Weights of a small audio embedding model: 1200 steps.
Rows from block 2 of a small audio embedding model, named by matrix and row number. Each number is 500 + 50 x the weight over its row's rms, rounded and kept within 0 to 999. All counts start at 0. Numbers have three digits each. After the name is the row's rms in percent of the matrix's.
Before each channel's rows are labels from the 100 clips, of 14976, where the channel reaches its highest value: "loudest" is the band of the loudest frequency at the time of the peak. Only what is clearly more common there than usual is listed. The data: single notes of musical instruments (NSynth). In brackets: how many of the 100, against the usual share in percent.
# conv: width-3 conv (model.blocks.2.conv.weight, 112x112x3, each kernel summed), inputs 0-111

loudest: 1000 to 2000 Hz (44 vs 12.9); 2000 to 4000 Hz (43 vs 10)
conv.106 096:522471536483440383579458510522479450471461509587425487464536534440543532515390522491487503592514497431388500425573453463428464434461489478466443457484468555520447491462517560455509430503477547442426436459435567514512575526522527457473539498540533413504464475481432499500548492496480431521408307517551504451546487546441510429489508476463

loudest: 500 to 1000 Hz (37 vs 15.8)
conv.45 096:564529504546476498428499514452589489433510512517608599482491392502536548544499411553478449537436541465504487529514624507477457650407454525432535554489524513432496476555492481494411497539479482485484569465518522474440477493520514604507485475483456548538509456647509555452451474430531537437588486426426530547467529494559518549527512441521

loudest: 2000 to 4000 Hz (28 vs 10)
conv.41 089:518500365517618494446491445520439453524467514561566480558463509454452496399434538498525382475478455505558454525549462496517488515520559421560571580504493456517508566453394483499505498426459386459441468483541495520553537504509482488487462490499495430438516468449499451548581511549401501425511462492461524550553529390476437535473591590443

loudest: 1000 to 2000 Hz (34 vs 12.9)
conv.5 093:495516520474486483551399511377421550436517414390555468541478479533564405444544470503500465505521509495565545382487422485488499464484517546443444452540533459503517491528448458546538384525418495608482418486411490463473466533448536487473481457525595443480459540523478439428500464481472548574453521517559486508503539537478381453548556589486

loudest: 2000 to 4000 Hz (27 vs 10)
conv.63 085:534511448527450419530517551491528495522547538580538424441460519546489381479434391484530538392497557505407530437495426519465507406536470466515495555541516445549462437469547417444482535465412476552460480561508492487482489486500523600509487446495552394488530586465486470492514508566488484524409528448459640487556531510484502464519417383467

loudest: 2000 to 4000 Hz (28 vs 10)
conv.65 108:476477577497552473573489506401518412521502561533478481457396510498610474525430506475470548481469455570544507402490539540461470552495504500513534516457528426522467585489425477504491563620402460544501551594557577504499516503540481462508415535404538511417526511586555564495589501523539409513555533470470529549549565440489590578503541536500

loudest: 1000 to 2000 Hz (42 vs 12.9)
conv.80 096:559451502481481411571474575488499423529484492456487564568417531468460563484463430433466412463486419488510460516480534429501489470399564469482551463423496584457526533508498427513461506510537378466602494469444470471542467461432514508410476558553470508486483542492451417461522467392566440491429491467530475486551439432479425433496416578570

loudest: 500 to 1000 Hz (44 vs 15.8)
conv.92 097:465497441466435494537541504543519517480542451506466483543463511474454462454504475473477449587482603553544466554514466497548493476451568413564471582543491555473521461426367419475479535459539565580466503587457488431535531467520488519544478492404553531461570459472428598455524473523429510574518534492478439615469633539469470513446606469439

loudest: 2000 to 4000 Hz (42 vs 10); 1000 to 2000 Hz (34 vs 12.9)
conv.75 106:511450450524479420453477468509430491530397511530453496422406484429455494546444605421547471530508418478449477479465409513468479528517496396458547511545532419416563481583449525528485532539479557479536533417495453503468504566486494550486426491406572554449561451456526533484489449456509465565547447475442474485494510425408477620571544415501

loudest: 2000 to 4000 Hz (33 vs 10)
conv.2 116:431459377480493521577465414502447470500424547463514454496413540414408441493504437452493468479518469423505556541460513406464433498509493552491449445503503540569484468494465461454471548553443499603419460557532463481518507412555488453550447572460514465493506478461512517473551494575505514465457466538427548399498585539560439497386536417409

loudest: 500 to 1000 Hz (54 vs 15.8)
conv.27 090:471497497447489553542423495537460546503404445528542612470367556439549535583488481446542490539480482501468516498538385488409471544535479405464547481501498468463489418566391438464465470532492618475397446425507407526489523477512497466563457524442508486475527499521506441487398503460450484585434505484550502510516599454460476515534464571537

loudest: 500 to 1000 Hz (62 vs 15.8); 1000 to 2000 Hz (31 vs 12.9)
conv.9 089:530443473509460466464512497542491616476449478523422514674527546507549514467545405429482461521599478566527367558535481529464466456483545433529536513482482368511459527493521450468444460495501510461485477477451384443536512432510490455468437447465485465427473596492483469492543495494525474460491480483520508542402516526524363494612496493506

loudest: 2000 to 4000 Hz (43 vs 10)
conv.110 101:483583460537513561545523542495443430517525538494481502505429446522493502483527475483534567427503499477487503501531534505555451394389519457492469474565356444496544580520433519509555481448392670481505518455526523517498472517479527421483472469504615540562552393509432521509538555485550519572460450415462514548447494425524437404465501515493

loudest: 500 to 1000 Hz (41 vs 15.8)
conv.105 098:506524482446477467540532371539515590570574448538445481533488497461561538445445469480498437564486444528478487398524564491418571522486466528498527386474484495374495517443431520535447446490581415497499462544619421459493498439528495371448493567510448424538484521528516557481537506482455524434512593496567465568557555497458492498495493535560

loudest: 1000 to 2000 Hz (48 vs 12.9); 2000 to 4000 Hz (26 vs 10)
conv.29 091:534520494510491518466500465447400521539467472450475425555421539504522476503510460403508523523566520515417518430498413406526401417444535320516506462440420489431597496433491523538524459481437506462556500541426476550522419491465494594460471470480487466502537545482434566494519467441425543582509395461483565482516499421494477468533525523552

loudest: 500 to 1000 Hz (63 vs 15.8)
conv.43 116:561401437437585588399490526516459508524496531508563576455552562500478492433460505551485443375520461558429538440537478547454593514432450432486519545494527525512530505529574439484517490572613589506483450540535510516475501520464470480558454566508502519513532511528545591512397499453526478487494502452527508604484441643530609482500482502511

loudest: 4000 to 8000 Hz (47 vs 3.1)
conv.91 106:502518511596453448498481455490450581523446613580498541544456493466504614487602446467516442495546443385537541419489541490489514485577470486504573497506508516447509519513544536504503515510466524535557525374410411518545414514499603462583406522566489507636573500505489452504520513468563505505465576462493388494459501508437495521514525469483

loudest: 4000 to 8000 Hz (33 vs 3.1)
conv.62 107:437601512589480490412544506537592555463551551586521513578390447559487580489464539442501420478442451523442463548529489493490472439468518503505597560504435517523469525508503565580539465489525344479480425511510541442506467489569494449511495451498513476531484470473437427519539540552469475531448603465517595442475480530465584545416539447545

loudest: 500 to 1000 Hz (47 vs 15.8)
conv.23 099:547497434560567488527590525418441577478406520479465593464370581444528556531510505465516494532584555485439519555415513410481476508386503458426572434484451448463588495513438456496550491485501465509454448496476390533482503429490484481526506479424538481532518526443596502467583509459464576458452489392499421557466536530487541498506467516506

loudest: 2000 to 4000 Hz (28 vs 10)
conv.39 109:457484533518454474332472516526500564493572452471451473462496495569497415466412440428556473506441467507460496434505504508446501466479498490516477515502493451574534542523535422480447500530413647524478578473517440514417546571497500518550510459491460457430531501540489511435431512554478500532477533377447597485431344477577481539520516475462

loudest: 1000 to 2000 Hz (40 vs 12.9)
conv.96 100:466593433375516551483562456553513554560556582572510585455450581476441536428481471521582531456568487536587497484499578489529519487446417429457410473477373430513505509432440455540488514465500594455497555536488504480437487452493475525555489490492561478500526536472457562513488543503495460598467475490497589559483545477575522496482478367482

loudest: 2000 to 4000 Hz (34 vs 10)
conv.60 110:429440536450489486557537639465430416541508594624535385459447420532464511449493472506471485464575453587550451470538508505447504486513506537547457530462501484549510513520546434527481556518393420503481477437529462419472522536490434529597444459491481541474478571451526509482647523535571442460523497457460553479452516498564564478497431475509

loudest: 1000 to 2000 Hz (48 vs 12.9); 500 to 1000 Hz (42 vs 15.8)
conv.15 098:574436361450438413540475462490443536552446474482531596449415590532475446488577492550565622509547519453451438472467472477517475510481506475471467478486475396527525509513485551513562551373551484466531495467496508530565472508584474427466576547491540432470544393559517397516421562522507475493503483420507544563538570467499494525500483455485

loudest: 1000 to 2000 Hz (55 vs 12.9)
conv.83 108:519520508600510355570492542509454561435560567485484518458442538493475443539501457504446615563550455530467436475490499456533530548473542453528451472525450441620530527568457411479474511460501510559458455517574523451481482477420506474521462524443533474412522398446447480468451546490464452551373458522478528555492547465504435480546426383540

loudest: 2000 to 4000 Hz (42 vs 10); 1000 to 2000 Hz (40 vs 12.9)
conv.21 079:526560503511419426459569518406476507444525501506520556513393514461441460526417590504547501516547491443436501408518600578545462448478483520434438447492438538452586499449567505554548541477431621525534588551505485538547501445483589460488504438551543510502486492530480513465453466517575435413532471519455438532479486460447432427550592443451

loudest: 4000 to 8000 Hz (28 vs 3.1); 2000 to 4000 Hz (26 vs 10)
conv.36 102:501511454598602465414528530533530596500365596403448587472472537485518496432495472520471478451508474413441498424384446505547501437494498535378520502484565470393496477541490521505464501490467554426506501462431476488477527474449497480484475472504438529524527534468573483500552479441484448402538521389489407468455526468503449471531570554546

loudest: 500 to 1000 Hz (86 vs 15.8)
conv.93 104:582512534376599492588425405580564530496562494557526474487553533542455502461491419518431502554443551500500499568590551543518611560524548497531503516485535506549513545462496444505542484483627462575495480457523441472452483513509546486484572557474523506473467537552422429530437510446594474441522554597526555500536451393526428513516460508533