Rows from block 3 of a small audio embedding model, named by matrix and row number. Each number is 50 + 12 x the weight over its row's rms, rounded and kept within 0 to 99. All counts start at 0.
After each channel's rows are labels from the 100 clips, of 14976, where the channel reaches its highest value: "loudest" is the band of the loudest frequency at the time of the peak; "responds to" is what is common among them. Only what is clearly more common there than usual is listed. The data: single notes of musical instruments (NSynth). In brackets: how many of the 100.
# conv: width-3 conv, stride 2 (model.blocks.3.conv.weight, 144x112x3, each kernel summed), inputs 76-111

conv.108:34 50 53 34 41 46 43 64 55 58 52 65 33 49 49 49 33 56 41 28 53 45 26 42 59 34 58 49 63 29 39 33 46 33 44 60
loudest: 500 to 1000 Hz (53)
responds to: acoustic (88); reed (40)

conv.24:54 37 38 60 34 51 40 60 43 48 46 60 46 62 78 37 76 48 52 37 29 36 34 46 48 51 56 58 59 57 65 46 39 40 32 61
loudest: 500 to 1000 Hz (42)
responds to: synthetic (80); bass (62)

conv.25:76 52 41 48 52 40 44 45 57 21 45 58 62 61 62 50 56 80 46 41 51 56 32 47 39 67 51 47 46 29 64 58 39 45 67 53
loudest: 500 to 1000 Hz (76)
responds to: octave 5 (68)

conv.65:48 40 38 56 70 44 55 46 49 35 37 43 81 68 53 59 32 44 56 38 39 81 76 50 43 34 52 52 46 72 43 46 55 59 38 72
loudest: 500 to 1000 Hz (38)
responds to: synthetic (78); bass (71)

conv.118:55 39 43 54 57 69 38 72 53 40 66 51 60 48 77 43 70 61 35 46 67 59 43 43 67 39 62 58 57 35 54 42 47 36 57 61
loudest: 1000 to 2000 Hz (51)
responds to: bass (51); octave 6 (42); octave 5 (42)

conv.116:71 46 43 62 56 60 41 68 45 39 69 69 57 49 53 51 51 52 33 37 64 78 70 49 57 55 45 59 66 59 50 46 34 48 40 40
loudest: 500 to 1000 Hz (52)
responds to: synthetic (72); bass (70)

conv.130:50 41 35 37 50 38 52 52 44 66 27 42 49 38 45 53 76 36 36 47 48 56 26 44 43 39 44 78 28 47 55 57 38 68 34 66
loudest: 2000 to 4000 Hz (41); 1000 to 2000 Hz (30)
responds to: octave 6 (35); organ (33)

conv.76:45 50 55 53 53 53 50 53 40 49 72 60 42 55 49 42 50 52 59 55 55 52 58 34 59 34 43 49 41 46 78 53 53 27 52 21
loudest: 500 to 1000 Hz (41)
responds to: bass (69); synthetic (68)

conv.1:41 43 30 58 47 65 48 33 44 49 57 32 49 50 44 42 41 52 49 41 58 71 41 12 44 69 50 41 31 47 59 41 34 42 70 29
loudest: 2000 to 4000 Hz (53)
responds to: octave 7 (53); keyboard (39)

conv.41:49 62 49 74 26 64 50 60 48 52 58 44 34 45 56 54 76 38 45 44 57 32 35 39 49 53 66 47 37 23 65 51 55 55 61 46
loudest: 2000 to 4000 Hz (53)
responds to: octave 7 (30)

conv.61:37 48 39 58 47 45 40 64 56 56 64 34 37 66 60 34 47 40 39 60 84 58 74 56 40 43 38 44 31 53 61 60 55 38 59 51
loudest: 1000 to 2000 Hz (56)
responds to: octave 6 (48); bass (48)

conv.120:73 65 53 65 50 27 39 97 74 49 49 56 60 53 77 44 47 44 47 49 42 57 35 66 60 48 48 44 31 61 55 48 39 48 42 57
loudest: 1000 to 2000 Hz (50)
responds to: octave 6 (48); bass (45)

conv.105:56 37 43 56 62 70 43 42 39 52 43 41 43 47 36 56 69 49 50 42 46 48 45 39 37 50 58 53 38 47 56 53 49 41 57 38
loudest: 2000 to 4000 Hz (63); 1000 to 2000 Hz (31)
responds to: source: electronic (68); organ (62); octave 5 (48)

conv.47:31 47 49 56 40 48 54 51 32 66 41 55 50 51 39 74 44 27 57 59 33 73 31 72 60 64 52 47 43 49 42 36 48 29 18 50
loudest: 4000 to 8000 Hz (31)
responds to: octave 1 (30)

conv.103:56 50 44 57 39 64 49 42 39 40 78 48 63 42 24 62 49 47 46 22 42 60 53 54 34 27 58 48 58 47 53 44 53 54 43 52
loudest: 2000 to 4000 Hz (34); 1000 to 2000 Hz (31)
responds to: octave 6 (35)

conv.67:73 40 62 59 52 42 37 62 49 25 42 29 34 41 59 48 51 62 68 53 49 37 53 48 52 73 32 53 59 54 51 52 48 50 36 65
loudest: 500 to 1000 Hz (34)
responds to: synthetic (88); bass (55)

conv.75:66 53 23 48 50 38 63 47 35 44 50 54 38 44 64 47 63 58 32 71 68 59 40 56 60 66 56 45 58 56 53 62 53 60 41 43
loudest: 500 to 1000 Hz (34)
responds to: keyboard (36)

conv.102:48 62 41 44 25 48 35 83 39 48 73 37 53 43 34 55 59 48 48 40 41 44 59 43 34 22 49 46 58 42 62 41 45 38 48 76
loudest: 500 to 1000 Hz (55)
responds to: octave 5 (45)

conv.127:64 64 19 61 73 48 59 64 43 58 41 52 72 49 55 42 64 49 53 50 25 54 48 47 38 46 86 53 45 42 58 27 52 47 56 41
loudest: 2000 to 4000 Hz (39)
responds to: octave 6 (34); organ (28)

conv.10:50 42 45 54 54 68 62 47 33 47 61 43 59 46 36 55 81 33 77 32 51 51 56 35 53 52 37 50 34 46 44 62 36 41 61 66
loudest: 2000 to 4000 Hz (59); 1000 to 2000 Hz (34)
responds to: octave 6 (34); organ (31); octave 7 (29)

conv.92:40 59 36 58 54 46 54 39 55 56 35 46 57 57 49 60 53 45 40 51 37 56 52 25 63 55 57 50 37 25 59 45 70 45 42 46
loudest: 2000 to 4000 Hz (29)
responds to: keyboard (36); octave 7 (26)

conv.26:63 82 47 57 59 51 63 47 56 54 50 50 48 67 32 63 65 39 42 46 48 63 55 87 73 55 63 44 40 77 58 52 55 40 45 54
loudest: 4000 to 8000 Hz (26)
responds to: octave 1 (41); mallet (29)

conv.109:34 62 41 42 36 37 74 67 64 50 52 53 62 51 47 65 63 51 28 41 46 45 44 63 48 63 23 46 59 47 45 70 34 66 37 55
loudest: 1000 to 2000 Hz (31)
responds to: mallet (31); octave 6 (29)

conv.4:49 60 62 61 59 43 48 63 66 62 41 33 45 38 39 33 56 45 43 42 53 51 48 55 51 32 66 39 50 54 73 32 38 37 29 50
loudest: 1000 to 2000 Hz (31)
responds to: octave 6 (28)

conv.100:55 50 32 43 40 41 45 46 66 46 59 39 52 50 72 45 32 55 57 50 69 46 53 53 54 29 60 39 15 54 73 47 48 55 51 38
loudest: 500 to 1000 Hz (53)
responds to: synthetic (70); bass (69)

conv.20:61 50 33 44 55 33 65 63 41 12 45 56 65 62 78 30 38 59 51 48 45 59 54 33 33 68 54 68 33 60 66 43 48 64 41 59
loudest: 500 to 1000 Hz (86)
responds to: octave 5 (76); keyboard (38)

conv.16:40 25 46 41 60 32 51 52 59 58 64 50 54 50 58 59 51 48 35 42 48 66 47 52 46 72 58 76 28 50 54 19 46 49 34 34
loudest: 2000 to 4000 Hz (28)
responds to: synthetic (70); mallet (31)

conv.138:55 60 47 57 41 40 45 70 60 41 28 41 52 67 43 30 65 55 35 35 39 50 47 53 35 32 50 68 79 38 55 47 40 34 59 56
loudest: 250 to 500 Hz (46)
responds to: octave 3 (38)

conv.46:53 58 38 38 45 28 41 31 24 38 62 57 55 43 65 41 44 54 79 35 64 47 57 37 48 47 34 42 42 58 73 64 31 56 51 57
loudest: 500 to 1000 Hz (47); 1000 to 2000 Hz (31)
responds to: octave 5 (47)

conv.58:15 47 46 64 54 47 49 58 56 39 64 49 60 58 65 37 60 28 49 38 59 29 43 31 52 36 38 40 60 36 65 41 37 48 59 58
loudest: 1000 to 2000 Hz (56)
responds to: octave 6 (57); bass (52)

conv.117:59 41 58 53 63 49 38 41 38 56 44 57 58 50 55 43 51 32 60 51 38 49 49 46 57 28 55 53 37 61 46 39 66 57 42 29
loudest: 1000 to 2000 Hz (40); 2000 to 4000 Hz (34)
responds to: synthetic (65); octave 6 (33)

conv.98:43 66 58 37 60 61 59 39 61 66 71 41 45 37 55 57 37 74 57 47 43 67 46 40 60 59 27 29 50 65 43 49 58 39 51 62
loudest: 500 to 1000 Hz (61)
responds to: octave 5 (56); bass (47)

conv.36:44 53 47 52 57 38 40 45 42 58 67 43 54 39 45 80 72 27 44 40 47 71 46 48 54 53 42 43 40 54 38 16 50 34 45 54
loudest: 500 to 1000 Hz (38); 2000 to 4000 Hz (29)
responds to: octave 5 (39)

conv.48:51 42 50 61 49 58 53 39 31 60 43 50 67 72 75 46 52 65 64 64 76 53 47 59 46 46 53 60 50 30 68 43 49 56 41 39
loudest: 500 to 1000 Hz (34)
responds to: synthetic (86); bass (64)

conv.11:21 45 35 36 37 44 33 51 51 37 62 54 45 15 54 46 38 48 46 49 51 59 30 44 63 52 56 32 52 33 60 45 57 41 40 60
loudest: 500 to 1000 Hz (46)
responds to: acoustic (87); flute (49)

conv.134:37 47 44 36 57 49 46 51 44 29 50 52 53 47 47 33 42 34 71 58 43 71 71 50 43 67 49 43 41 60 48 59 51 64 51 44
loudest: 2000 to 4000 Hz (34)
responds to: synthetic (65); instrument family: bass (53); octave 7 (39)