config.yaml
model: "audio embedding model"
dataset: "single notes of musical instruments (NSynth)"
train_examples: 78125
gain_aug_db: 10
noise_aug: 0.01
input: "waveform_16khz"
targets: ["instrument family"]
num_classes: 11
embedding_dim: 128
arch: "crnn"
norm: "batchnorm"
hidden_act: "gelu"
padding_mode: "replicate"
depths: [1, 2, 1]
kernel_size: 3
wave_channels: 128
wave_strides: [10, 4, 4]
widths: [96, 112, 144]
rnn_width: 96
rnn: "lstm"
bidirectional: true
rnn_residual: true
rnn_layers: 6
am_softmax_margin: 0.2
am_softmax_scale: 16
optimizer: "muon"
muon_scale: "match_rms_adamw"
learning_rate: 0.0036
momentum: 0.95
nesterov: true
orthogonalizer: "newton_schulz_5"
adamw_lr_other_params: 0.0017
max_grad_norm: 1.0
ema_decay: 0.995
max_steps: 1200
batch_size: 64
epochs: 1.0
lr_schedule: "wsd"
decay_fraction: 0.2
final_lr_fraction: 0.01
warmup_steps: 30
weight_decay: 0.4
adamw_weight_decay_other_params: 0.05
Rows from block 3 of a small audio embedding model, named by matrix and row number. Each number is 500 + 50 x the weight over its row's rms, rounded and kept within 0 to 999. All counts start at 0. Numbers have three digits each.
After each channel's rows are labels from the 100 clips, of 14976, where the channel reaches its highest value: "strongest on" is what is common among them. Only what is clearly more common there than usual is listed. The data: single notes of musical instruments (NSynth). In brackets: how many of the 100, against the usual share in percent.
# conv: width-3 conv, stride 2 (model.blocks.3.conv.weight, 144x112x3, each kernel summed), inputs 0-37

conv.60:585471483551504533558492477551533472555535482469537524527488493580543521457445477563472506549492570575538515546562
strongest on: bass (51 vs 21.9)

conv.7:531577516531476443471470476475508507538422448499463516518536556536486564512526552580545515462494521513607465576504
strongest on: guitar (39 vs 12.8); octave 0 (31 vs 3)

conv.25:430475616437456517543546437574438532522477493541571536514489515540512432584462481480489541433527538450455556497484
strongest on: octave 5 (68 vs 15.9)

conv.8:480501535435512604547487471469500567591487469466494566491486544519487528571503467477425484520480442487498553576571
strongest on: octave 1 (46 vs 12.4); keyboard (42 vs 15.8)

conv.142:606410531482470463540362473501509535507603491532599459477494433579567451393453556461409529448457499455496538430528
strongest on: source: synthetic (60 vs 31.5); bass (54 vs 21.9); octave 0 (30 vs 3)

conv.123:484522456528549503554435609471498510515446516500508527518480543506479483465429533514430433576412415478511564498470
strongest on: synthetic (93 vs 31.5); guitar (52 vs 12.8)

conv.23:462451446505529515510489577471527511563538618459521502483579532492565466464442530461565563429518487537533429510527
strongest on: synthetic (87 vs 31.5); bass (50 vs 21.9)

conv.122:500511390505494434550500465529510528481496542590470546546483519493457489538412533537438481483474489440517545578489
strongest on: synthetic (92 vs 31.5); bass (91 vs 21.9)

conv.27:518568518477574470494467567496462534491426592505468424454453526452450374486427529462407573490489518468462536436471
strongest on: synthetic (75 vs 31.5); guitar (40 vs 12.8)

conv.107:329550524490487523676589517552594480455569477511520533544537494526657561428502513518458569495507573498521536497509
strongest on: acoustic (62 vs 32.3); flute (27 vs 3)

conv.39:486539554481525482561531524440629498591505629527502523500467527537528550519600432482491419449600482392434470561457
strongest on: octave 1 (34 vs 12.4)

conv.91:435484559505527483539471462451452467454520527515532482495517475411487504561529486509549456519539590594570520451524
strongest on: bass (53 vs 21.9); octave 5 (48 vs 15.9)

conv.135:456548492573552468504541410422459485518545459474535484439570589516487484515447535428480436477526483593518508563427
strongest on: synthetic (98 vs 31.5); guitar (65 vs 12.8)

conv.115:466504578427543516468523360453508516558528502456457453536544421573425545506557492508530512512485493492442403531549
strongest on: octave 2 (63 vs 14.6); pitch class G (39 vs 8.3); note: G2 (26 vs 1.2)

conv.52:498493500479418511547531451552531444404475529596477530425441410472505479619531587555441584536466516459511449430481
strongest on: vocal (29 vs 4.8)

conv.45:507449506463505487486404486577499505540469554561539461543420495605512543554465421541491559541475510492531506528617
strongest on: octave 5 (43 vs 15.9)

conv.98:575520495532491503447585532531552597510488556477504518527500467580591430476426443574471453468584586551574557491577
strongest on: octave 5 (56 vs 15.9); bass (47 vs 21.9)

conv.57:551477523522477472539469480455439528562484523494545515520435582524399441536443520580509470576483377560557504494481
strongest on: acoustic (80 vs 32.3); flute (34 vs 3)

conv.66:404495500574493505468486412518536538459599532485466519496447417500590477535448542436533481519463557536545514558541
strongest on: bass (56 vs 21.9); guitar (31 vs 12.8)

conv.110:568531584460491451532440477446498500504497514520557515428479517537552531486561537495555442543536467475452500542431
strongest on: octave 1 (34 vs 12.4); octave 0 (29 vs 3)

conv.99:492476411482528502474462485524557515549525600504466540554498396459560472570558468565545422510579518524475478461470
strongest on: bass (69 vs 21.9); source: synthetic (62 vs 31.5); octave 5 (45 vs 15.9)

conv.38:586516524536502510437498539525548531513495541447514414448506502524544464415491496535491491600493502505464452484443
strongest on: octave 0 (32 vs 3)

conv.55:419471485451541494575585512523523551504573567496421440513510544489605475587421458371548502567526621462504600434533
strongest on: octave 1 (49 vs 12.4); guitar (30 vs 12.8)

conv.54:497557386502511451405486461506521530570508549419442457524434554531433518496572514465519508491590478454577486600451
strongest on: pitch class C# (31 vs 8.4)

conv.96:537501514500482532574534497512541426478490480527548451541485490512524485492525489475533456518465534553483549451597
strongest on: bass (80 vs 21.9); electronic (66 vs 36.2)

conv.136:465428539437542550605556404526482439575405539542500569482456438525470535403478497508482458452552441498505460476514
strongest on: octave 2 (59 vs 14.6); bass (47 vs 21.9); pitch class: E (28 vs 8.2)

conv.33:450480558575399494556500549578528476457578560464616553532487526544487528482444596436510490508494496542548564554464
strongest on: electronic (83 vs 36.2); bass (81 vs 21.9)

conv.119:442604400543490583453545463514512541500493376609485511568458545511467414519467517506473549645575480507580564473521
strongest on: octave 5 (63 vs 15.9)

conv.139:423503642423450554483372500493512515449506521493501427519571544434492602505489505478418477422450491514523451564498
strongest on: synthetic (71 vs 31.5); bass (60 vs 21.9)

conv.84:515560485402544458444548462513542450521526494476488475559479456460472488443577492512421448427553543450478567526524
strongest on: octave 1 (37 vs 12.4); keyboard (37 vs 15.8)

conv.82:436456517431469472422456479564433454623448503428524459484506437531425534529525513537456519463440507471509511457422
strongest on: synth lead (48 vs 3)

conv.53:533494455494513449669520488499512487497589458592490522463556476486414538498415541470520383462493427418488472464494
strongest on: bass (50 vs 21.9)

conv.12:518543421487552484484471490492553524432475630538453513381515527521475483493436480482487459523550441464556623412599
strongest on: synthetic (63 vs 31.5); instrument family: bass (45 vs 21.9); octave 0 (42 vs 3)

conv.132:554566443463506506486629407525487536477509498511442488548492558504484437489416508409568433544468365480530575544472
strongest on: octave 0 (37 vs 3); octave 1 (32 vs 12.4)

conv.106:641530511464522489464545421447566522452412489501583415492421454504568443502441519493469551522514543462534503409541
strongest on: bass (92 vs 21.9); electronic (89 vs 36.2)

conv.80:528572595436513575479427480533470549485505525535520519511552474461473422556465563445408452563446491492493485455499
strongest on: octave 2 (37 vs 14.6)

conv.50:503584452481543402480497422572500525582543560515481491517458541454534462543485461482518477519522497492551529538543
strongest on: octave 2 (59 vs 14.6); bass (54 vs 21.9); pitch class: C# (31 vs 8.4)

conv.143:434472552515498563466541540502440487453487535509520516520481564548426517536437485401444516515483551510552509508459
strongest on: guitar (56 vs 12.8); octave 1 (37 vs 12.4)

conv.77:563464506546607578515584524566476453582474623504459500519493511508480515500498464433534441483523451528549471461554
strongest on: synthetic (78 vs 31.5); instrument family: bass (61 vs 21.9); octave 1 (56 vs 12.4)

conv.102:442424502443438515469617506465436522486454473557466582416539516515462528566496565452488469487482469462506443518380
strongest on: octave 5 (45 vs 15.9)

conv.67:365544398601525550484572533516491517493505445478467469379508588529482530568588420523526464499539412466499452522514
strongest on: synthetic (88 vs 31.5); bass (55 vs 21.9)

conv.104:518433480549466441452502450556520492491531470439530492456455491483478492506375406485502456443467434476544584459499
strongest on: synthetic (91 vs 31.5); guitar (68 vs 12.8)

conv.95:477475531475463481557522464416460479469449403502483550492570521466498506422545449408535444492447436491512486418470
strongest on: octave 1 (71 vs 12.4); keyboard (48 vs 15.8)

conv.111:508552499528558457518518509518417472496448482555480425428466532465395547445514526550527533456443515466537580440625
strongest on: octave 1 (51 vs 12.4); guitar (35 vs 12.8)

conv.133:464577587616432467477475482486502449503451565484521465481478560508538546500538484521504391459389496470529617505466
strongest on: octave 1 (38 vs 12.4); octave 0 (26 vs 3)

conv.51:445497311586486488455529499544515431500553501512511615533453465584546481531425597453427502453484399415504482486420
strongest on: synth lead (25 vs 3)

conv.6:497473549546500494478487569528562579521563464486563452595520551494566487444500480473544531397460504492485507516564
strongest on: synthetic (94 vs 31.5); guitar (67 vs 12.8)

conv.88:495508487608505538550544531537512462479511500511445500520437522522383502465463461455532436475494545547483479428494
strongest on: synthetic (77 vs 31.5); guitar (65 vs 12.8)

conv.125:604470449519487423527547424477543548396437462539424463487527495504585430416459485443518538545494487512473423516514
strongest on: bass (99 vs 21.9); electronic (97 vs 36.2)

conv.121:461564498546487575550460393478520528464601529490688625511558541495592531448446618558472549505518567515537516426503
strongest on: bass (84 vs 21.9); electronic (84 vs 36.2)

conv.56:506449455501433507642555485564506470531484535496442482452475495473538463552545483561598456466490558465517461478509
strongest on: guitar (30 vs 12.8)