Rows from block 3 of a small audio embedding model, named by matrix and row number. Each number is 500 + 25 x the weight over its row's rms, rounded and kept within 0 to 999. All counts start at 0. Numbers have three digits each.
After each channel's rows are labels from the 100 clips, of 14976, where the channel reaches its highest value: "loudest band" is the band of the loudest frequency at the time of the peak. Only what is clearly more common there than usual is listed. The data: single notes of musical instruments (NSynth). In brackets: how many of the 100, against the usual share in percent.
# conv: width-3 conv, stride 2 (model.blocks.3.conv.weight, 144x112x3, each kernel summed), inputs 0-37

conv.9:527505465530486483549541487499502492500512498506503502506527445472455487496460481492509493509494436481496475504486
loudest band: 500 to 1000 Hz (38 vs 15.8)

conv.30:490546498466512543473508481464495496536484499488495496557532502513505517500541562493502517482563475489511535510515
loudest band: 4000 to 8000 Hz (27 vs 3.1)

conv.131:509472451492521518516508529523458500492493512486499473477463532454539507468474508511500510504527529516536510512506
loudest band: 500 to 1000 Hz (48 vs 15.8)

conv.69:458506517522506565484509460486489520463509549501511518543466487491492482509445514522477497568511509529486511531483
loudest band: 500 to 1000 Hz (40 vs 15.8)

conv.72:503549458508534493533493489522512504518494536506496493483480487502473559547519510502472551517506483490487519465484
loudest band: 500 to 1000 Hz (47 vs 15.8); 1000 to 2000 Hz (33 vs 12.9)

conv.35:470518468500538526515491515519491432506462514536494480519468461466490471544497506534503487507491476460453483482480
loudest band: 500 to 1000 Hz (35 vs 15.8)

conv.62:491478503506476484506504489543547480496463520488498547519497545539508472508527525519508512503483498519492489517499
loudest band: 500 to 1000 Hz (40 vs 15.8)

conv.140:460530470535565506512504476507475514472494521491500502506470533453517505483495507526538512523502478461487514494494
loudest band: 500 to 1000 Hz (67 vs 15.8)

conv.116:516467472467501514487501544477493478504498502506492517512560530481492537533470528529560487497510489503471452477457
loudest band: 500 to 1000 Hz (52 vs 15.8)